config = dict(
    encoder_activation='silu',
    encoder_conv_stem=False,
    encoder_width=384,
    text_encoder_causal=True,
    text_encoder_norm='layernorm',
    text_encoder_head_dim=64,
    text_encoder_qk_norm=False,
    residual_init='none',
    steps=6800,
    final_lr_fraction=0.05,
)
Rows from block 9 of the image encoder of a small contrastive image-text model, named by matrix and row number. Rows with one number belong to one neuron. Each number is 500 + 25 x the weight over its row's rms, rounded and kept within 0 to 999. All counts start at 0. Numbers have three digits each. After the name is the row's rms in percent of the matrix's.
Before each neuron's rows are labels from the 100 images, of 14848, where the neuron reaches its highest value: "top examples" is what is common among them; "patch colour" is the nearest of a few named colours to the mean colour under the peak. Only what is clearly more common there than usual is listed. The data: regions of photos with short descriptions (Visual Genome).
# fc1: MLP up (encoder.blocks.9.mlp.fc1.weight, 768x384), inputs 275-329
# fc2: MLP down (encoder.blocks.9.mlp.fc2.weight, 384x768, transposed), outputs 275-329

top examples: text has "tree"
patch colour: black
fc1.497 100:495517482556549466519509516532500513448493477502463470482520567511503527495485498466544528512483498520496514489477514540459487521554531565515467542459529513504526484
fc2.497 119:487507534468523485463494458476511455506546492518520498479475523450511507460488520494490493556499523461507471503490548547522488539540504484479551489554487486500496473

top examples: text has "man"
patch colour: black
fc1.96 096:569496454462530484477524539509494481486490481503475558483477514510465507483512484478499512501488476499535512503488520524588461454497448485547513496510490501515497470
fc2.96 087:437477475491501506517497490503477478513509491477461526518498514507517467492498484516476465519462511478516534475524538467492492486477476503478481475545523569480489492

top examples: text has "man"
patch colour: pink
fc1.119 108:510485491494511505464537481520527487446525477503475485525504531526491495545499525495479504452552493521446504525519469498504491536447480470478517489487514509530475561
fc2.119 125:492464470481525491507577480506523503500493484486490529466550481464484489512459477524514467476516522516490457505486538498474528506503457517482468458476495448507454515

top examples: text has "sky"
patch colour: white
fc1.597 103:484509535494536539503527444499505489510493470524506491472529536503508476476525530501487492512504538489499475544538474519518477496500501477476471517496509528481523487
fc2.597 107:496488466533473473539513516453506501469539524532489559544520521546484495464454505484526504510494474517531571521535443461490519496535429482463497484471533503495529477

top examples: text has "sky"
patch colour: pink
fc1.759 104:497520510486525505487490519517505507550450462504500493498507507493510466444500536518501533469463515498574476511553438519498537518498496513482488438488504544491514558
fc2.759 135:481484547532539519518475515488487514474505491500477525521460491543488494488550514511509538532537490458533521513534466452480494492492485489477529549490535525541499527

top examples: text has "plane"
patch colour: grey
fc1.52 105:495503462548491512523521505476548534503508518480505511481502494514522495558470509475505485480512537487492525498504512413469526490463521493498452493501502499489543480
fc2.52 113:488547493525489549500489474502482529469522523516498535513512509567504506515492511527549496469452446469501487514541459517543494503498550477523491511445530502494482519