Weights of a small contrastive image-text model.
Model: 15.4M parameters, encoder norm layernorm, encoder activation silu, encoder patch size [8, 8], encoder layers 16, text encoder layers 6, text encoder norm layernorm, text encoder activation gelu.
Rows from block 2 of the image encoder of a small contrastive image-text model, named by matrix and row number. Rows with one number belong to one neuron. Each number is 128 + 24 x the weight over its row's rms, rounded and kept within 0 to 255. All counts start at 0. Numbers have three digits each.
After each neuron's rows are labels from the 100 images, of 14848, where the neuron reaches its highest value: "patch colour" is the nearest of a few named colours to the mean colour under the peak. Only what is clearly more common there than usual is listed. The data: regions of photos with short descriptions (Visual Genome). In brackets: how many of the 100.
# fc1: MLP up (encoder.blocks.2.mlp.fc1.weight, 768x384), inputs 0-191
# fc2: MLP down (encoder.blocks.2.mlp.fc2.weight, 384x768, transposed), outputs 0-191

fc1.499:137113144148130127132108112142116165142155187103122096151095167123176147063121136089141123108130111149108134088169116180114097139112130174123141133134162155124153092139076083121109132109149132103172099143080120136180117173134136111129155160095136114141137111139143078101132132149125158106100124134136150139156127107113137081120096134128086151154142141127141161108157127124143167130175136121077117105182134113090164122148112129108157123106147106126115087123126133086121146130129162129157142096100138086123139145137115107120130149122108102119159156144121108114175145141110152066
fc2.499:127142139146119143131120183117134111120137138102114164122118102099143132156135154138137102126099139111130133132150101106139151158156097138120144163117129137111186162134087129127135120135105092145118133117104087116096141131115128123144109114115118155139119167090153077106144128130138171147164145118103121151127063122129082110114094127117131099104169102114094145157097092093146058149134143141129130096134076101103152129150122146154124147099126155116109161101131187136126149122174135112113137129121121172103148124138141115148144127068170091150128131157131173140145135111158176133
patch colour: black (44)

fc1.37:116101103110129133135130108126131116112121112104080158113131086131121150123138149163114135140117125132103148148162138110141150165077174160129112151084067149111125136126145121123150140131143151138134139155121123156156101115158103092110150105149104116119119107168159151132133185114114128112152138137136169149133125124145130095142114147103113106090162156138090157152133135163122202113101145120065165148111156131133165171163151113158114143117111140123088123146146109139151144144120127121113159130115113150151131126138131101128121153123126079137135174078162125159131136062122121087
fc2.37:085131181157149182148106117128057146130125133137108157119128092157143100177092117108103151141117106163148130106149131108178116111152120171141139128152062123187115128142152163116161189146127135102144146122112161144130125115130125139163117144137141123140121125127153147105140160089143116162108159120108093128129157137147128117111110106152145113178117134145147127123124133135098160103103108147142131121142109093059142087159154101136147118144134155125090143132143128090163090112126153175121122108149110153152112126128159109126121150134133107120097120098152124126157113142121113108
patch colour: red (64)

fc1.434:137123129117113121143130108123136118128141106134129102162120076089129147110134133109129096148070136127120137120108180129148124134119137110150111144156154152175123134115149128139126133163127132151129138141130136139122129178102095127120148091113097122146104156104068103170109136132099154152132135170158134126158124177119110107165109112170153107115136123080140113140122110129113099141076140073177156134138167146136145124125107075094107130115133113102157120141118114154109131118130091162186143172126165128148127105160150159125133121125087128138129136144150090100169156074125122112
fc2.434:119134131139140106141129106114103154136110112120164141148062090123116118109121137128101164140143150121124102133145133158132127123139171136072139096082125125149121139145109133121094122100131150126139159124117105137126142157178136147153109153135090133163124131143127111166116146103163133158113161134099145126096179181156161163131140130181123156115178143065172159168122140159115150165138097164117155123119108117102133108093167127074098168103134126113146128095134086120151106135130144112170132138085147084091155123137153162100167155132116119155126118117127156180095164160149108125
patch colour: pink (33); white (26)

fc1.472:158164108131112148154118070120109110154097134095116144111147168188142093156083114171119137098133126143139105098128142097106109102191114104150127124140155129131159132150126131154148143092161152134160126125169113120112196134132086135116118147130162151100096104113124094139069145161155106117124141130163154124104094161161119121168201112099161113086103113146106135154166085126136121153084094134125142150091109164107146130105120140098096148126148123159128099115085111101105152158136129106106111150154158126130118097093103135126121194145133128155122084087147129108116130120095128099
fc2.472:098131160103197132170131129108126131149173109124126117129170117158135154122119122128138113107061137129135141113123177114138140135132103139111126142116151141127179135104165094095108081121135144154135133086120102085170175157109144174134151072200139125175124114094131131110131138096148096172156090128152121146127153151166116114113148153143105141159176169148099149116095167128117111111117177160147144164092138152109126155147124113113152128120162151126135061111170131110112116177141164153129120162110149194134148160116099126130143111122166093166146159122137100132183146110137122112
patch colour: black (36)

fc1.272:136149140083114137150125138135128160170170158106144099073105075153129123111135128116116150091166115115148127104148149106124143104114124128071161140107144143105167149138141132127169086131152133121134138073121088086151084135155089138137136108131142152110124101100139111122146174180139136161153104155140116135153152147164115163163111121108133104110107152146141124125115126138192121141100134106117116134091137135107127097170125108170099137146078131156117125158091135057163105113134150157085130129102139123137164166099119159135146114156128125131129156125113141093163162145129112128
fc2.272:129059140119124096158141151141135108111138139129136128150128108156106122122143089150123126129126154105135125110122146078093107153105139148134071158135119075103129145141174109118111126147137119117129191112134142097112128153149175114107130104127125072178136082158127154116131102102150149133107122114119136140115122108132118151146141144128123152150155149138126103113107130143131103123107145161141105146071131127126163162101171146116156142106105117159128101134089118145136150131130086112098198163155124122112115134104083148141128124154168138160140070121109146145137114106126120144
patch colour: green (26)

fc1.287:155174154107186150151150135146145145144138125140188116090144092134118150126134118130086116088104132164122107137116126137158113129129156096051111120127143133094142119118119112088144117113171157101127106153139137133132168119127110118092101097131107101146144129117121166144157112138128126125108106144084157149163131146147107158168141119132127102090092107106127158179127137145121139123142133149122095125111111117147122111173147144157085158129100120074111150133103113117118103108138143134120092155132120116151092124153110106145141116103136139146143123136089153109123122152145093129
fc2.287:138102104136152151125116128144105141125141145147145134102098169110162134098129116184136160150095120198134150152148098143127129158140145159149175118098141125145156133159133134145113166122165139112136144144122053171135186097149128167159146113142105110145146133144062139127137091177128112097145115132153113127145092106110134146143116139122138152113152139131130124081099126121120166085137113156110137114128126148036137138135137164142117117110116102157154088129174115113111150176126130137132086130141122129098143092112113140129105151094121114084140106085135158135121083161124114142
patch colour: green (36); black (28)

fc1.137:158142117099188157114135109136146129148144124158122105116196130095096138115111094144126093128123098126157141112149124118121122150153124094115108116103160126147155086112115137135067113111083153139102118099141064115112179150089126158098152089129159205128128129131124142100119091119120141174112087105130154151122099144102173123145154091064125124147110093103136108087151117145123151135169145101143151121098104127151134118121143147085115117118175122105125167144115136166117133113128112160120118124119143146115117115126127095104108127125132135098108117127135139137130114121165131087
fc2.137:107106095113142180110134145140105103154121145114120153136144151141119100149155079097110142129127118136113128137120130146112122113128150098118129108153163151119149124104108139143167146079134136135061099150166143153133145089082139156097152169129115083113128113112136106108132109153156153136153159146113156121132136098109154099129121156105088116128110108098146096147108093148142134127115087167155155115079149141188103121130136106127135180135188133181160110135098145145157124125139130117148124137136131134127117127102108089116126152108086088151091160128136107117140119138129105113
patch colour: pink (28)

fc1.562:064173113162140150115127100105139153115103133115105125105140152129086135095183141124130085114114153124153127073170130080121160138124114125137118105144124131151145088116154129126134116170155143132088138126140124150136110187132173165154124134115149151124152111123133112128150159154117109141131095154130111125105164115142145141120091085118148137095122162104131131157141142112128134199149133110148192125102108095117117160146130179141114110094120150126140114127134124132167122115141116157159104132108120109130159126151171171086135110125093148124117135129105104134106110172114121116
fc2.562:135108084111157132126125138116098120102149117130143140116157095158113117123159128151135134118119099145158116123145169083103098097147115112156173104117108076123139109116178147146157128141164124103146150157162180126142116138120104112139130124145126169110106139092096101155144106107129112079113148107114123167077119116145153124117098162111098125136123115146112139090114143139130128138206123108126109122112083129117096124138157155139104132113188143155125126122155136092108111106104100130202102107127167149143142161101133176131147137121087114123118126137091145169135170092107105119
patch colour: grey (64)

fc1.15:133160164113141112147098125104094157128122167119156135133143124121173134150082106113133122129115130126116100135145160165112089109130121125146113092131132102136155153091199114120155107120103153118090132120102134146133163122153123134102089120118120165145095131078134125163152128113159126150101150124102104141136117101160104164140164117140108131123116115115097100176088093110095116144103153136109139121107119128106126141149142105120155108112122164120101096113159087152167109180099125126054151146138128152128161100101148136151149132177127146133142122112166108130161068133122101121
fc2.15:109109188085126099111139115131119187152152137114141120128068111175139106144125140101135136112141138143147134092105145159157135139140135158110189103126199088083151156114135099132084117134098143175106103124113105103154173131123155145134077109102132117137104123096098137137120160161130152121140111176145149078151133111117081149150157157093147147133075102117098124073133125097102130153152168114095142131105095135121130125154141112119073132111132124152123133140115139109157135137121102131095139124131135121149139137109143105157155095131120103120166133134168117101123126114119155112
patch colour: orange (44)

fc1.210:126139112102108128118110111112120124122134176126132104079178177185106148122154140140141130129133121089100153144118121160129124092095163103142087121144143124105089127108110125131078168152093156171130122101103122100141086124127142126131135169140090110126162155109152124106169129160143099103109169135097145086085156157143096150137138122136116137125097196138132097125112127114125140110150147147105115123105145091126155151058102143123127162140119162126100153119132105146125136078153119092110106117119118163107118162116153140120161133163149136145134110110145146147107137153112125114
fc2.210:089160150173169107135101136153111144103152115136105178126196129125109109128078131121135121091159116082128173091169149131136099156145140143154148116124113117141062122141091120122103157118092146131109162106139147089134102138138131065138143117121128134096103124148110143148107124147165124149132149154114166095131125136148073144130126141136096123112108139102099098129128137130112131168124167106138084127082132106154154122119129154123133123112112131102126125128148143103156128102127116156115119116116121103178138091115129153132160134128170101123158113147137143144110134099083171137
patch colour: orange (49)

fc1.243:111101126072108146117106151130113156141124145128103127166168135167108138115120138131106158130137127124146151140129095122125114131116138142110147139138148087109098148114142101115130121112172179148143175128135116143160167100163078138105105131087157103159148132163151099147101124167104168108132138158142155110167073104126163108159125152106162135162137106122091136126163132109137136117130108086130105090112124133137148140120089133136135072119146148163098075138097120135088127129111072159148065137148141091105136164141140154144129150106138127131111157123112118135144140123115136126
fc2.243:086122156151167189111087093148099127100139153162142125127125158126110115136136129166100114133115052129107072105139109146071129136103112160111117096130141122099109181130151134144168103117148133102149154143118137131132150140139178131072135111150148165078120154136162081143129103119149157104120086173118096119130111158112111130176128124162155159140139118122115148122154142117143148125135144145136127107123156133152136094137103159132132150153132124091126157163138132136068091144142170127150168134132142070115097132124103108114150141168147139122109097109118127095118121162080109108
patch colour: red (32)

fc1.214:138130141068140104126132160125086142192140109104090096135135139129137104129138121124115139063118133143146128127121072127154111149148137097109107105107104125131076132154112133057164121111130170129133151127112140166144136111148121114128111153127155137159116165137142105106159128148168145109140079164116123129166120096119146141124128148154105093122139148149161154084092052109157142108122173126109098135105109105125143125132072159112107118159133092131109111131112163136133114133120152113104119136139085108102125127144105148136130136102098138166120151131124116081106126114143118088
fc2.214:103140116156141142143132126163136140099133137124092095155141093144152136098174159126127146148123177087117138122148107119135173132137137096158174105125112113100155139138090119116110111109115097105153089128085162140140133153114153126134141094125144121101175182140128130125145146107130124134101135116113150138169177145110166127131161151131105132123154091127152139123141130122122142130128120127129128182143159074097113168118086119132132146164154115129109150133163117107119154105130160131108123163115140117124123110141136138156125122121145155161134116132076166126095088125092102191
patch colour: white (33)

fc1.208:151167120100132112126137137150083157132143140171112143145107146119137126160085164063154121161140111135181098083157118177140114122128103104114093091130091117095131124131083125141126130176132117136095101071112140072130154057162118087139144151150126110176158149141128065123158158121139133137109116158116122127107128161147096092136128130108073123158142126152078128094131124162164138153140160100114116141133147137156190131075116132130120120123102162127097087124129157109144107146116108125119097111133125100164138147163132120125135136133108126145163103119124125148143124123115117147
fc2.208:128116127124118122098119115128125158090150114147107089127111108173140123117169137135083122140087181105133096097144119171136130169120114121126136090140108126125117088157092112108113112153087123099068097104115144071159144107084118093140128113118153153117091093134102103133135125118114096123150178163125141149082118112145120139110123134075162128090135155141113125172108121169107097124164095135112117164140101163120136106132150160094136139101097131141091120146163102142109164131152092093180136082131124117113114163114137123102147107136121153096167178157117097121101165137132079131
patch colour: grey (63)

fc1.314:106151144099117127151142100117140152122141147128119098120115152099140101119100108111141092113141133121158103139148155101103137140097096194173116151189158109196129090098139144122119114092109114119117167137118136159117139169157156103213143149128130162142133131107164108125147095134113144135134126111126100080086144120132145113103125122124181099120136115147092143141118136145138131120105117163149118138099153144127080138147105140148156176119132151108110152111115147114141162144142165102093139128098143144152082107096128138140145127153133163110071176122158101111176117110147093112
fc2.314:137088152102147156171120142153155129166119078133111121065148141146161139103114120135138110093074139119147135115134145140151131108153133180104133149156106093126137122138109155140183097085150150143121139113105133101136164169121092128105118110112125114138114106159147153101128090115124152124143118151154114142157133129117163152113161167148087112136150162132094136122135126171124148135160155111122114186105148129156128204092099114170162081119107142131128086112153143153142145116124158161136102145110135098072117113100179083139119108119120103147126131131123131125150125113153161164
patch colour: grey (72)

fc1.298:144155109075130122106116140094110110138150154124091140160109159086101124146098128161143145133118111122123139123122148165089112107139141165153127116119113064105080139101107113114143105131110153160133139094146122138121148115153119104159156135106159176114119144131135111111126153140095140141143145128104154133115104200098169133155141131109139075156108186118137162135143134132125122144127099124120159163144155128128137124162148122135123129110158131172114131101094103150112138085133121094175165084120119134110119125116168141139137105089136111146128151168089124159126111161102172138
fc2.298:117107138176118085142119144113142155151157141107096133143086156123114149149135153158107137140149119109111163138154121124119139125112129127110154133144152095119070153135103093119113147143114163121130104110102137132121137137112140123137084136135162139142149120092130109106136196138149114161132119085085126123145209084107143087122115093142129161114102176128123147136088118108113162140093141101115153155170145147128137122161166098157133109117097131065127135150135144096153141120171109140158135117132104100158153100109166094116114164107135144115112153173147173113178140089090116102
patch colour: red (74)

fc1.718:124109094121145141099156137110087109179123092143120142136157078088150137132113146155145141138123129151123101173162148102119116156134136111163154171115074150149135132134147157108113105132130110122139143192084122075128089133104104120149152121118138110167135117138148136092138130127094154123114099148122179140132123103123129127104163122123155124114159130153088118127163147138164094157138125140146110139106112137123094103135126097144145107127112141108144173168144145087129151100171188113093154133151142125169105099110135138104110132140111134101111110109118133116134173106162088153
fc2.718:130151155128110175108129131125130138142139091152122110148178158068125150132096177129121119114147124131145101129139119109151134145115098123133145170144146113104084118124170125111152113109137165101123125160112090072165104146108108126132114088132121133110094156103091096124131161095158151133107128107120129114127109106101143134132154105126103141109141141121145140109114100096183097138142132122125097163124152098071108129149131115147124138109081111134084132098141102121156127126123090132122101120157155115118082142120122105142109137140099143124077153133104121148141123146149116083
patch colour: pink (42)

fc1.373:134153083125118113167114123152091132133113135121119159176151115146091101114119146148121126120140135136096068091137133084175143110144127158162138104139097099130112127101108125170143091157114150113107124164122126143122116093131101134091092169095198131134176174148148148109144110129161102106138221093120149114122125116098157129135089126133121148122124172118121118103102116101156133168142123130128126107121108167134160147150132112165129074113172128142147157131147099074123121124117113158124098126082115086118138154134150165101130160120144145217086106105196111124128123146136067128
fc2.373:136156138123097089147101162122138140103134122154137116159138111137127118130135097134119137093163099148144132156143139140166152124119107134117169112129125143111098104141127135109141111114108171097178133114099091101142169120156153123092131128138162127132125097136120133157114134151132103128092107117116145140159151186142166126108140125136116141124174133105129089113120169131179141154139109123135151094094143145118123113109157121170093141145158124127176116116097171157135143118113105150139161129053115132143128070107154138131134083191129124151145110100159198102131163121136100148
patch colour: red (35)

fc1.532:137119162096135141147099158129090158109127119130099157112142127111112113162162116161204161154152129111130087153135120103167115180117158129126153077112119103161140105107104120140110126164216131117139121136136130131101126119087138131136141126144108175111155157119111100160179147150121145165124112085192111080159123115105100091146117095097134128115147133115160124135151076125113107136140125124140154130124135163102083165119097126143146120157150109155126105107146135097163097194156126117107118131159125129143146109161086177158119135111149125113114107094111100098136117118117094151
fc2.532:149125150168114126137111110104162146086092129143180105127151117095103122144112123143150114161097079113155117143118078147107054134091137114119100095136137139111135105109091100115190124131104099109161091137124145156191131152181146137124103112098095135115173089116143109137106129134124131164121132121175128106168127158126078174163083188146090172095142111108090113149096085127163120119156145122181124149085156106136151089104138136149165093156175130094133115134142111122136147146110124131131136143148115138147141143131118120126107119112131131096112129095113132139164140151128121150
patch colour: brown (60)

fc1.289:154156153140151144107130132158127143152160114120128134106116141125122103161169111181130151109099126109145127116145160081132108144107143140137095175101116127142121087150146095137113127158085163153122123105130118178159164088107128135141110126099126149148131148117144101114103094126102128105154128135141124152129134145176166105143137125155111123172135081082110090112090149132093166143116156135140111138159152100102149137174123143093165145141107149095123181149110149098097105119134062100141166107071052147163124105153138121119105127110168126113120153123126128129168133124105150186
fc2.289:139097121117126128148100133138111132115111067159138168115113139131135138150110112093117121103141128109160105106123141149123139123151097136074126178107085152134092095112110159122129107099098121188120151136135147162160132120159119167139094147146059091078143145159089109111119121105150102133115126132154085141150117110161132095186148138119106134121146115113127094146194162116058122130129112100119157154124117083152116142100141132139115124142158142121119115167129110171094173116134094120141076145125077147127142133145155141151097122142138138103160121130110141108193140110171159119
patch colour: white (35); pink (33)

fc1.13:135129122116133146104103130139152115112183148106146197149160126091095116137057122123142108134123133166089125112093163131124103118172086091123112144131100099115126131132094156155151173127097110118138113114142169079167157115108146122165116131158124101148086146144109105123107107105121099146105087130154123123149127134151146108107143137176151132183131154089113139113113139122185143142125143107155151087130137125140161115101118150166166175099108144114164084139148111148085112144156138114120116132120144163122123169156144097131126141117099129098138162143174139166116124138075115135
fc2.13:138145172161124187099118160130095156102135122095110108141097115145117126098163104134114143077105119148149103150135142122096155133144082133142131130129097175104138088092081116105109138096111155100119107084152107095118120085154123146097117128100129156126126156111151144105153093185134128124169166120098116130135149116099159110109138085132130125061125165123139142157145136170155114157123122150094149125152139144131125152143147106131110116078097119157166169139112130099092118130149131157132156120168149167118129161179177074114147119141101123127099115148184124115120140112172112123
patch colour: pink (27)

fc1.232:150146133139194116155126108100107140091170144167121142146162105098150142126120151121147143088148132080145106139132115140101139097114128096123153132169103110101092097142130145127123111104184078163127135091102113124171147139130075146090159138109091208111185091132132132119073084130134124138140119145100149125132143099163128134114135077125120111119132146141180113132115129139117166141099139161126137107135168131150124098122133105113125140120124163147127115110112105136090119072145128134122103126145095130129116140135197119151120136153170167148104146142147131140124145120143141157
fc2.232:114123120111124131165114113130093127122111146179120109138160159141112104121160160129116098109098083114149149135086110119146125140105104144068108131109177113158103134117128118111096141111089139158137105087149070078116119144106162187170153114136141119158137124133157119140136109139118069119096121153147168132139120142139141122084082169165133120132134105103153149129113140095058146168145167071135132119131098116129105140125102109094178126108154102086133134102162128130139167160122131153127143128146117128141119110092176161120134153125150112149109075117132132153110143143115108160
patch colour: red (54); orange (31)

fc1.261:153105127176122118114108114118148145137116120141060125151189138121108162168110082154146123126125114117124124074100138139133118187125130123109087103120148109139107115132097105131166164161162109156104126131116180117181114158139073160143134119139157137110118166151128127141177122105116129181124132171145151137153129150149125089158113154158121160126186134157129163148138148123117137186116161120147125131113112147176158166121063099149096141091112181102101161107149131135151106113140126113142114135130115133112129118114113107135121130092149078100147173119136125122088149101119138090
fc2.261:108139158156120166114145183112135157148100125128102104123143146118130113124116087105127183134144152116122112130146139121105158111112140151153139117140164169143093119130126092108144131136160154132137125150164151106135087147100147096125145120109137117133099130169105134147111157100118110165132102117103145114109109133131139104124132135072085155090149177117170157132125152189140149139129151094107156156073093129121162116103146110122148118099111149113099104125135096129121075131135147151139140128083146150095120132168108126134117088095092122098154146114173123142134127122125111136
patch colour: pink (27)

fc1.684:096134191124088113104142147098117117139122165102097142113096094122101152107142106125102135135120129077173115166131103096172100118114135133132097133138139163140083106094109122082082131140131110129148147140107134116151183151094152131147160164121158123119085133135096132169109118089171119146153117105160136062152129140171201156113172132138149141079120118098118145096107141136128170144128116131102100123109153121149110148111110133153145107117154096114083164124131163143098071171151146105151082106104097109113120153124158126132107145127084116120135133148146138096165097159124156136
fc2.684:134172102131142131107092111088142157130084163130116116125124131178137125122083109135127093101169099156108137148137097109137142150120135153101162145174096093153102169099165131149087098175119104170157122094118122114109200126118085120116141120089168179129144140113119197171107126144147127127148135135090139095160104118113139137106125125125152139190105120122132161097108133191117146123148144124144152113148135178139121132137123134095065159132158133146108141146121153115115165117089104120135120113074102140122128132121113130165131099107118135134121157132140126130115056099147151150
patch colour: grey (76)

fc1.53:146169134106120128122134136074155123157103125125099181142157130107072145113138102151137160141096164144164135141088139116100146139156154139174088089149153123144134124065116142135108146159124130089119122112104144112080114134143110132141133130112096208143134137106082122097143135106085141168175146137094171140122085161151125131099110173087127130146103120146108124102109105091102157084121144116137112161111119167119129170149088158162147113116153161101125157105152048152135064104120135129092079129109148177097113145121171142136158129071149114127141132084131108133155082142096142154
fc2.53:142136120104115112138143135109102140119131143158151103153140108155154100134152136063129131154142176148132120111133167127118106130133138110114141104122115095119114139161100140137126118151108104109101128178120109060136163138141148161142115120142110085121099109144138143152138130167194156114093116127124151155168108090127114133144163113156140151096151118130197127143105143154104132183155074116106145127113216127134172150212135146109137143129114097167110084122113180106094164182181123120165148143127134119176137141119127134157148184068128099142127137145130117123163095123135143088
patch colour: orange (91)

fc1.110:122166146147131140138132141165120116123121079170104122140132119120106127164147061117111139148136112123120119108124111126118140117161167158108146119151164148163118155097161142074156119155112138136149126138121123110124121100143183132153177074162137099129162148135137138119152070124106130144132150112148123100138153122135111134126165135126143140135158151130120131149103095126154096121156128114154118126132116147142110107149171067150088137130116130111118117144112131121120114110105146117134132103124114137128123115133104139099112142114107090127154102115129178134127124147150115138
fc2.110:118133155126112164118155132135192163141151093153128118145108115117119109106135139146168131147119130099131149126161168151126104126100187166128164162081144130098112152136142146179141179098124097133140132113124142088101148123159104124089132180139169113144146121114111138160105104135161137157107132189118152105124110141138098122103122133103149144138117159147128116086151131159110105152121132104136085083102141126151112117155145112151137150132085154103129180118166139165150128158174133165114120083122116123152154097138095145156117110109153149118142123103133146105166152139162151079
patch colour: black (34)

fc1.406:104125156117158101160107115166151129149128143141108125148122131104092093115133137157110119122172154150168128129142131094111122114131108150099136143150157090117137161133132120139141139155103115128103066131121122141130111151148120147118088168123135121156099135098131141113168132149075104143150088081133130098141132134156116108114170136125117133105136107151128143228075121112120141134085142063155106139143147158068097118130145104138144156117146147117163186107151119132114109168139142108110078097153124079115132187098137141116090144143140164133128116126126162116138153120113101129
fc2.406:144106123116121132156095122130111153114152150138122090189165122148167152125145158126131161158115118138169151102091146158119116149155114146132143110143148139085115145160182121153088154125117138115130041158124134120115082122128121140100105145134197153107105115105124145155089102146125106156113119161098138149112133106102127130140129143130138125111096100131138111144139111126141125139160081120136145118101133166085096110159124154162125120093152125158102150169106107128156140114107097122123163155135129123189128126155181124124105132105117082127128147108139145103111171149109134103
patch colour: black (96)

fc1.473:155143150177106104131122146095055141104116138125114141148125117155165146096113098140111131155113125135094126143142161118125137103129102128145117087126163133160121161156120144121129125095159107125097137103122133119175173144122165103170114164124159106116094183105117164105145061127132148140118071145192109135134105151158135118139125148107164109144183125142120103088088131093131150144130168091105089101117142143120136154088125138115080136158131131143134117135153080104104116134118173142112194099127116106135120095141145169125094086108097175113089094114131103106127126125134169172
fc2.473:120130118084135105115112080098159127148095158115157115157160125143161136109085113127135138147179193135132176111113135139157105148152124182108106114143112090093139121170102127158139132085167151095075099103126138120107136164146100174095151104150128161171127139126084130136109049124131163121152147088158133129140141129081125158135156128075163171119145113110133113141100113138146150134133136152132113139150115139133104167127150186105116166133132118107117115124127110150131134123092105096128127091072114121148122122169149128112131096106127095116099115120137114151136116136127141133
patch colour: red (25)

fc1.249:155121128144107167097140137090123132116136150147120104127092181108143109126133069153150120094162096137109155167122075162145106104149111144122139102094124162169142192082139132118156138120146159122146144103121157108097127122134097120121137094110149134139065145127120134117162123113127172120119154086127077111138139117133112136092112130088117106135139094115096129109139080150132124120121111096140092134132155129068134116126104151137089154135151126139145104140169141091168135156145116134141143146125100106147119145152141150123111125133108137115124150167108134144100096123120143129
fc2.249:134145117126153158124145096112145139136144150138131141110150072103139112176139143130086134121108133120161119110099088130095155100067127142129107111105113131110170066125103102123128098119130082147127143168097065111122096138129136154116149144160128140094176180148165154150103119120103178121164118166159160134105113131124091128137129151088097164138148128150117104099150125147165140094180139149170117126137138092097134144113130081173134130147134159149129148147158128142135139173124185102104124140146080126100122172144129138150153127141132123128095156126140109120091151108099118126
patch colour: pink (29)

fc1.14:106168112116156152153112153120163147118096097137134135127163121127119122140127134119114127153112087143142121158125140116114129124099164152119160151115130117122146133139164125135154139148098121128099115135128113120138077082118108138151092119077171151126127157114103122140102105113142135180114147129135133168133110139142143172132084119120132133122126103088130127134126101110146143102129181120126143121128114111151152134121133169110149113120150163125160131111131117071125116138189150157133138170106146179134109147136082103102113136115139152126127162144123137130121110126109144174
fc2.14:130105041145115174099125120124089130134157145161156132121113133101071139112127151172136139106110102136125119152144143089139114105151126141161111174131114189083114097118129119107101136167132099120151140136103183126140134104117120119098145127156144125122067090114124156091161115116117113158108136100101142121125109140113126156156125137128116127105130100117154068154135107136106146151130070180093123141138120143128136145168133094107106139113149131119163139115134146121133111121107161106176136097110138117111125108118130095158123137123146129132109090125142128134117135118130073134
patch colour: grey (65)

fc1.190:153085092140140100144114179069162133097099124126090133123112126113155144156096143085109145171156129163103145118141119110142105158137149090123130126143120139125115059153131157124139104111140115150111145122125127108132140107115136127113159127097173101146100158144131146124163130094149086166154104099135100151139120112142074098130136142157158132130134144126172153103117106145126111159119154108083136165107101166142130121126100141140110142128123148120138122111145150131137150153153080134162093121108142153091130129126164150150138150103139171151125142148100108107134132157117135133
fc2.190:084125109121128103164146113128074154146132120142150136082113129124115104142117134098146149122143138167125104148087113160163154126177110149119124150118136110146130110098157135144097134107160110138105127142136112112145152122140139108118140153115122145093150121183117119147103180148123153172121154143124105140107111142144063118127124107167127111121130139132131151162167138146136095162086135129121146143115155136099158103159149147166165136144129108154148167122138115128153144131126124117133136185118127166138153171121171149141143092156109119128131099111142143110139125094130117106
patch colour: pink (33)

fc1.697:150177125144099139102140122135151123130114114128120112140143152085085116128127147145160144065093098116160123135103131160139126096123109114200124095158112125124133132062138138136108180123117134102108132088125130163126090117124093142095137150109158140140116137128111108148147124120117108151120180129118125125127097155149109114109116157155143110131128125165139122122136067096131167173146144121158147166094133153133146144079077147130127099154138161120122128057143200156142081125139135154091138149157119167119133127183138108145129160125089086118130107100153111096123110133119147114
fc2.697:098107075117151163149138149119129101127130107102129159134119106133135195140133119171139120181091162116146162085077087108140108129096093154110143106131118142085108139112124126142072140161121170095143163110165115112133191103115153124137153122174147108093165114111154111150161144040114115111117121156133136123121123102116140134123161129148148154126160170130163164144144109109120138115146134129115167189084140132118142144123078111150107093149146079129111111102116048147083096140128125143130109150138133147122109134109108130080156140107109145116092120136116121151123106175114135097
patch colour: white (40); pink (38)

fc1.247:119107156124138085159151112150128142155117117119087110142117128116145119081145129134165130159123137114118157153132140134120090094124134177200152172127143095178186133124166114102133130069096130128146134114116090145148149142184162173101149129119135109117092143134090151144154132162136100146103095109148120116132121130087094129087130132151173116177098127105108164103137140113114160145158129108132150155147144128119134094129119155132182112120148106144123103152116118124098083125172098156139113104059111118117127166118120145129132133167108156101114133133095145124139128150134126102
fc2.247:152108088091143137144130116142098135116187137100130126116165116134146123135124121181160076131118160138133153108096105117083140140161136133128126156098159164121167143163115152093126071083110101121109107135108110154106160142144150142164152150116118136118114122123152121146080130155113112112157129103133156137085117085085116136129096106090154134116141132090094132124146141120104141106166129145132118105165090112149076166137149136120138099122127144107121148168122104116103133120121147148153096130066140151145136105166160160105164151111128103138153109131126085146122147157182097082
patch colour: grey (60)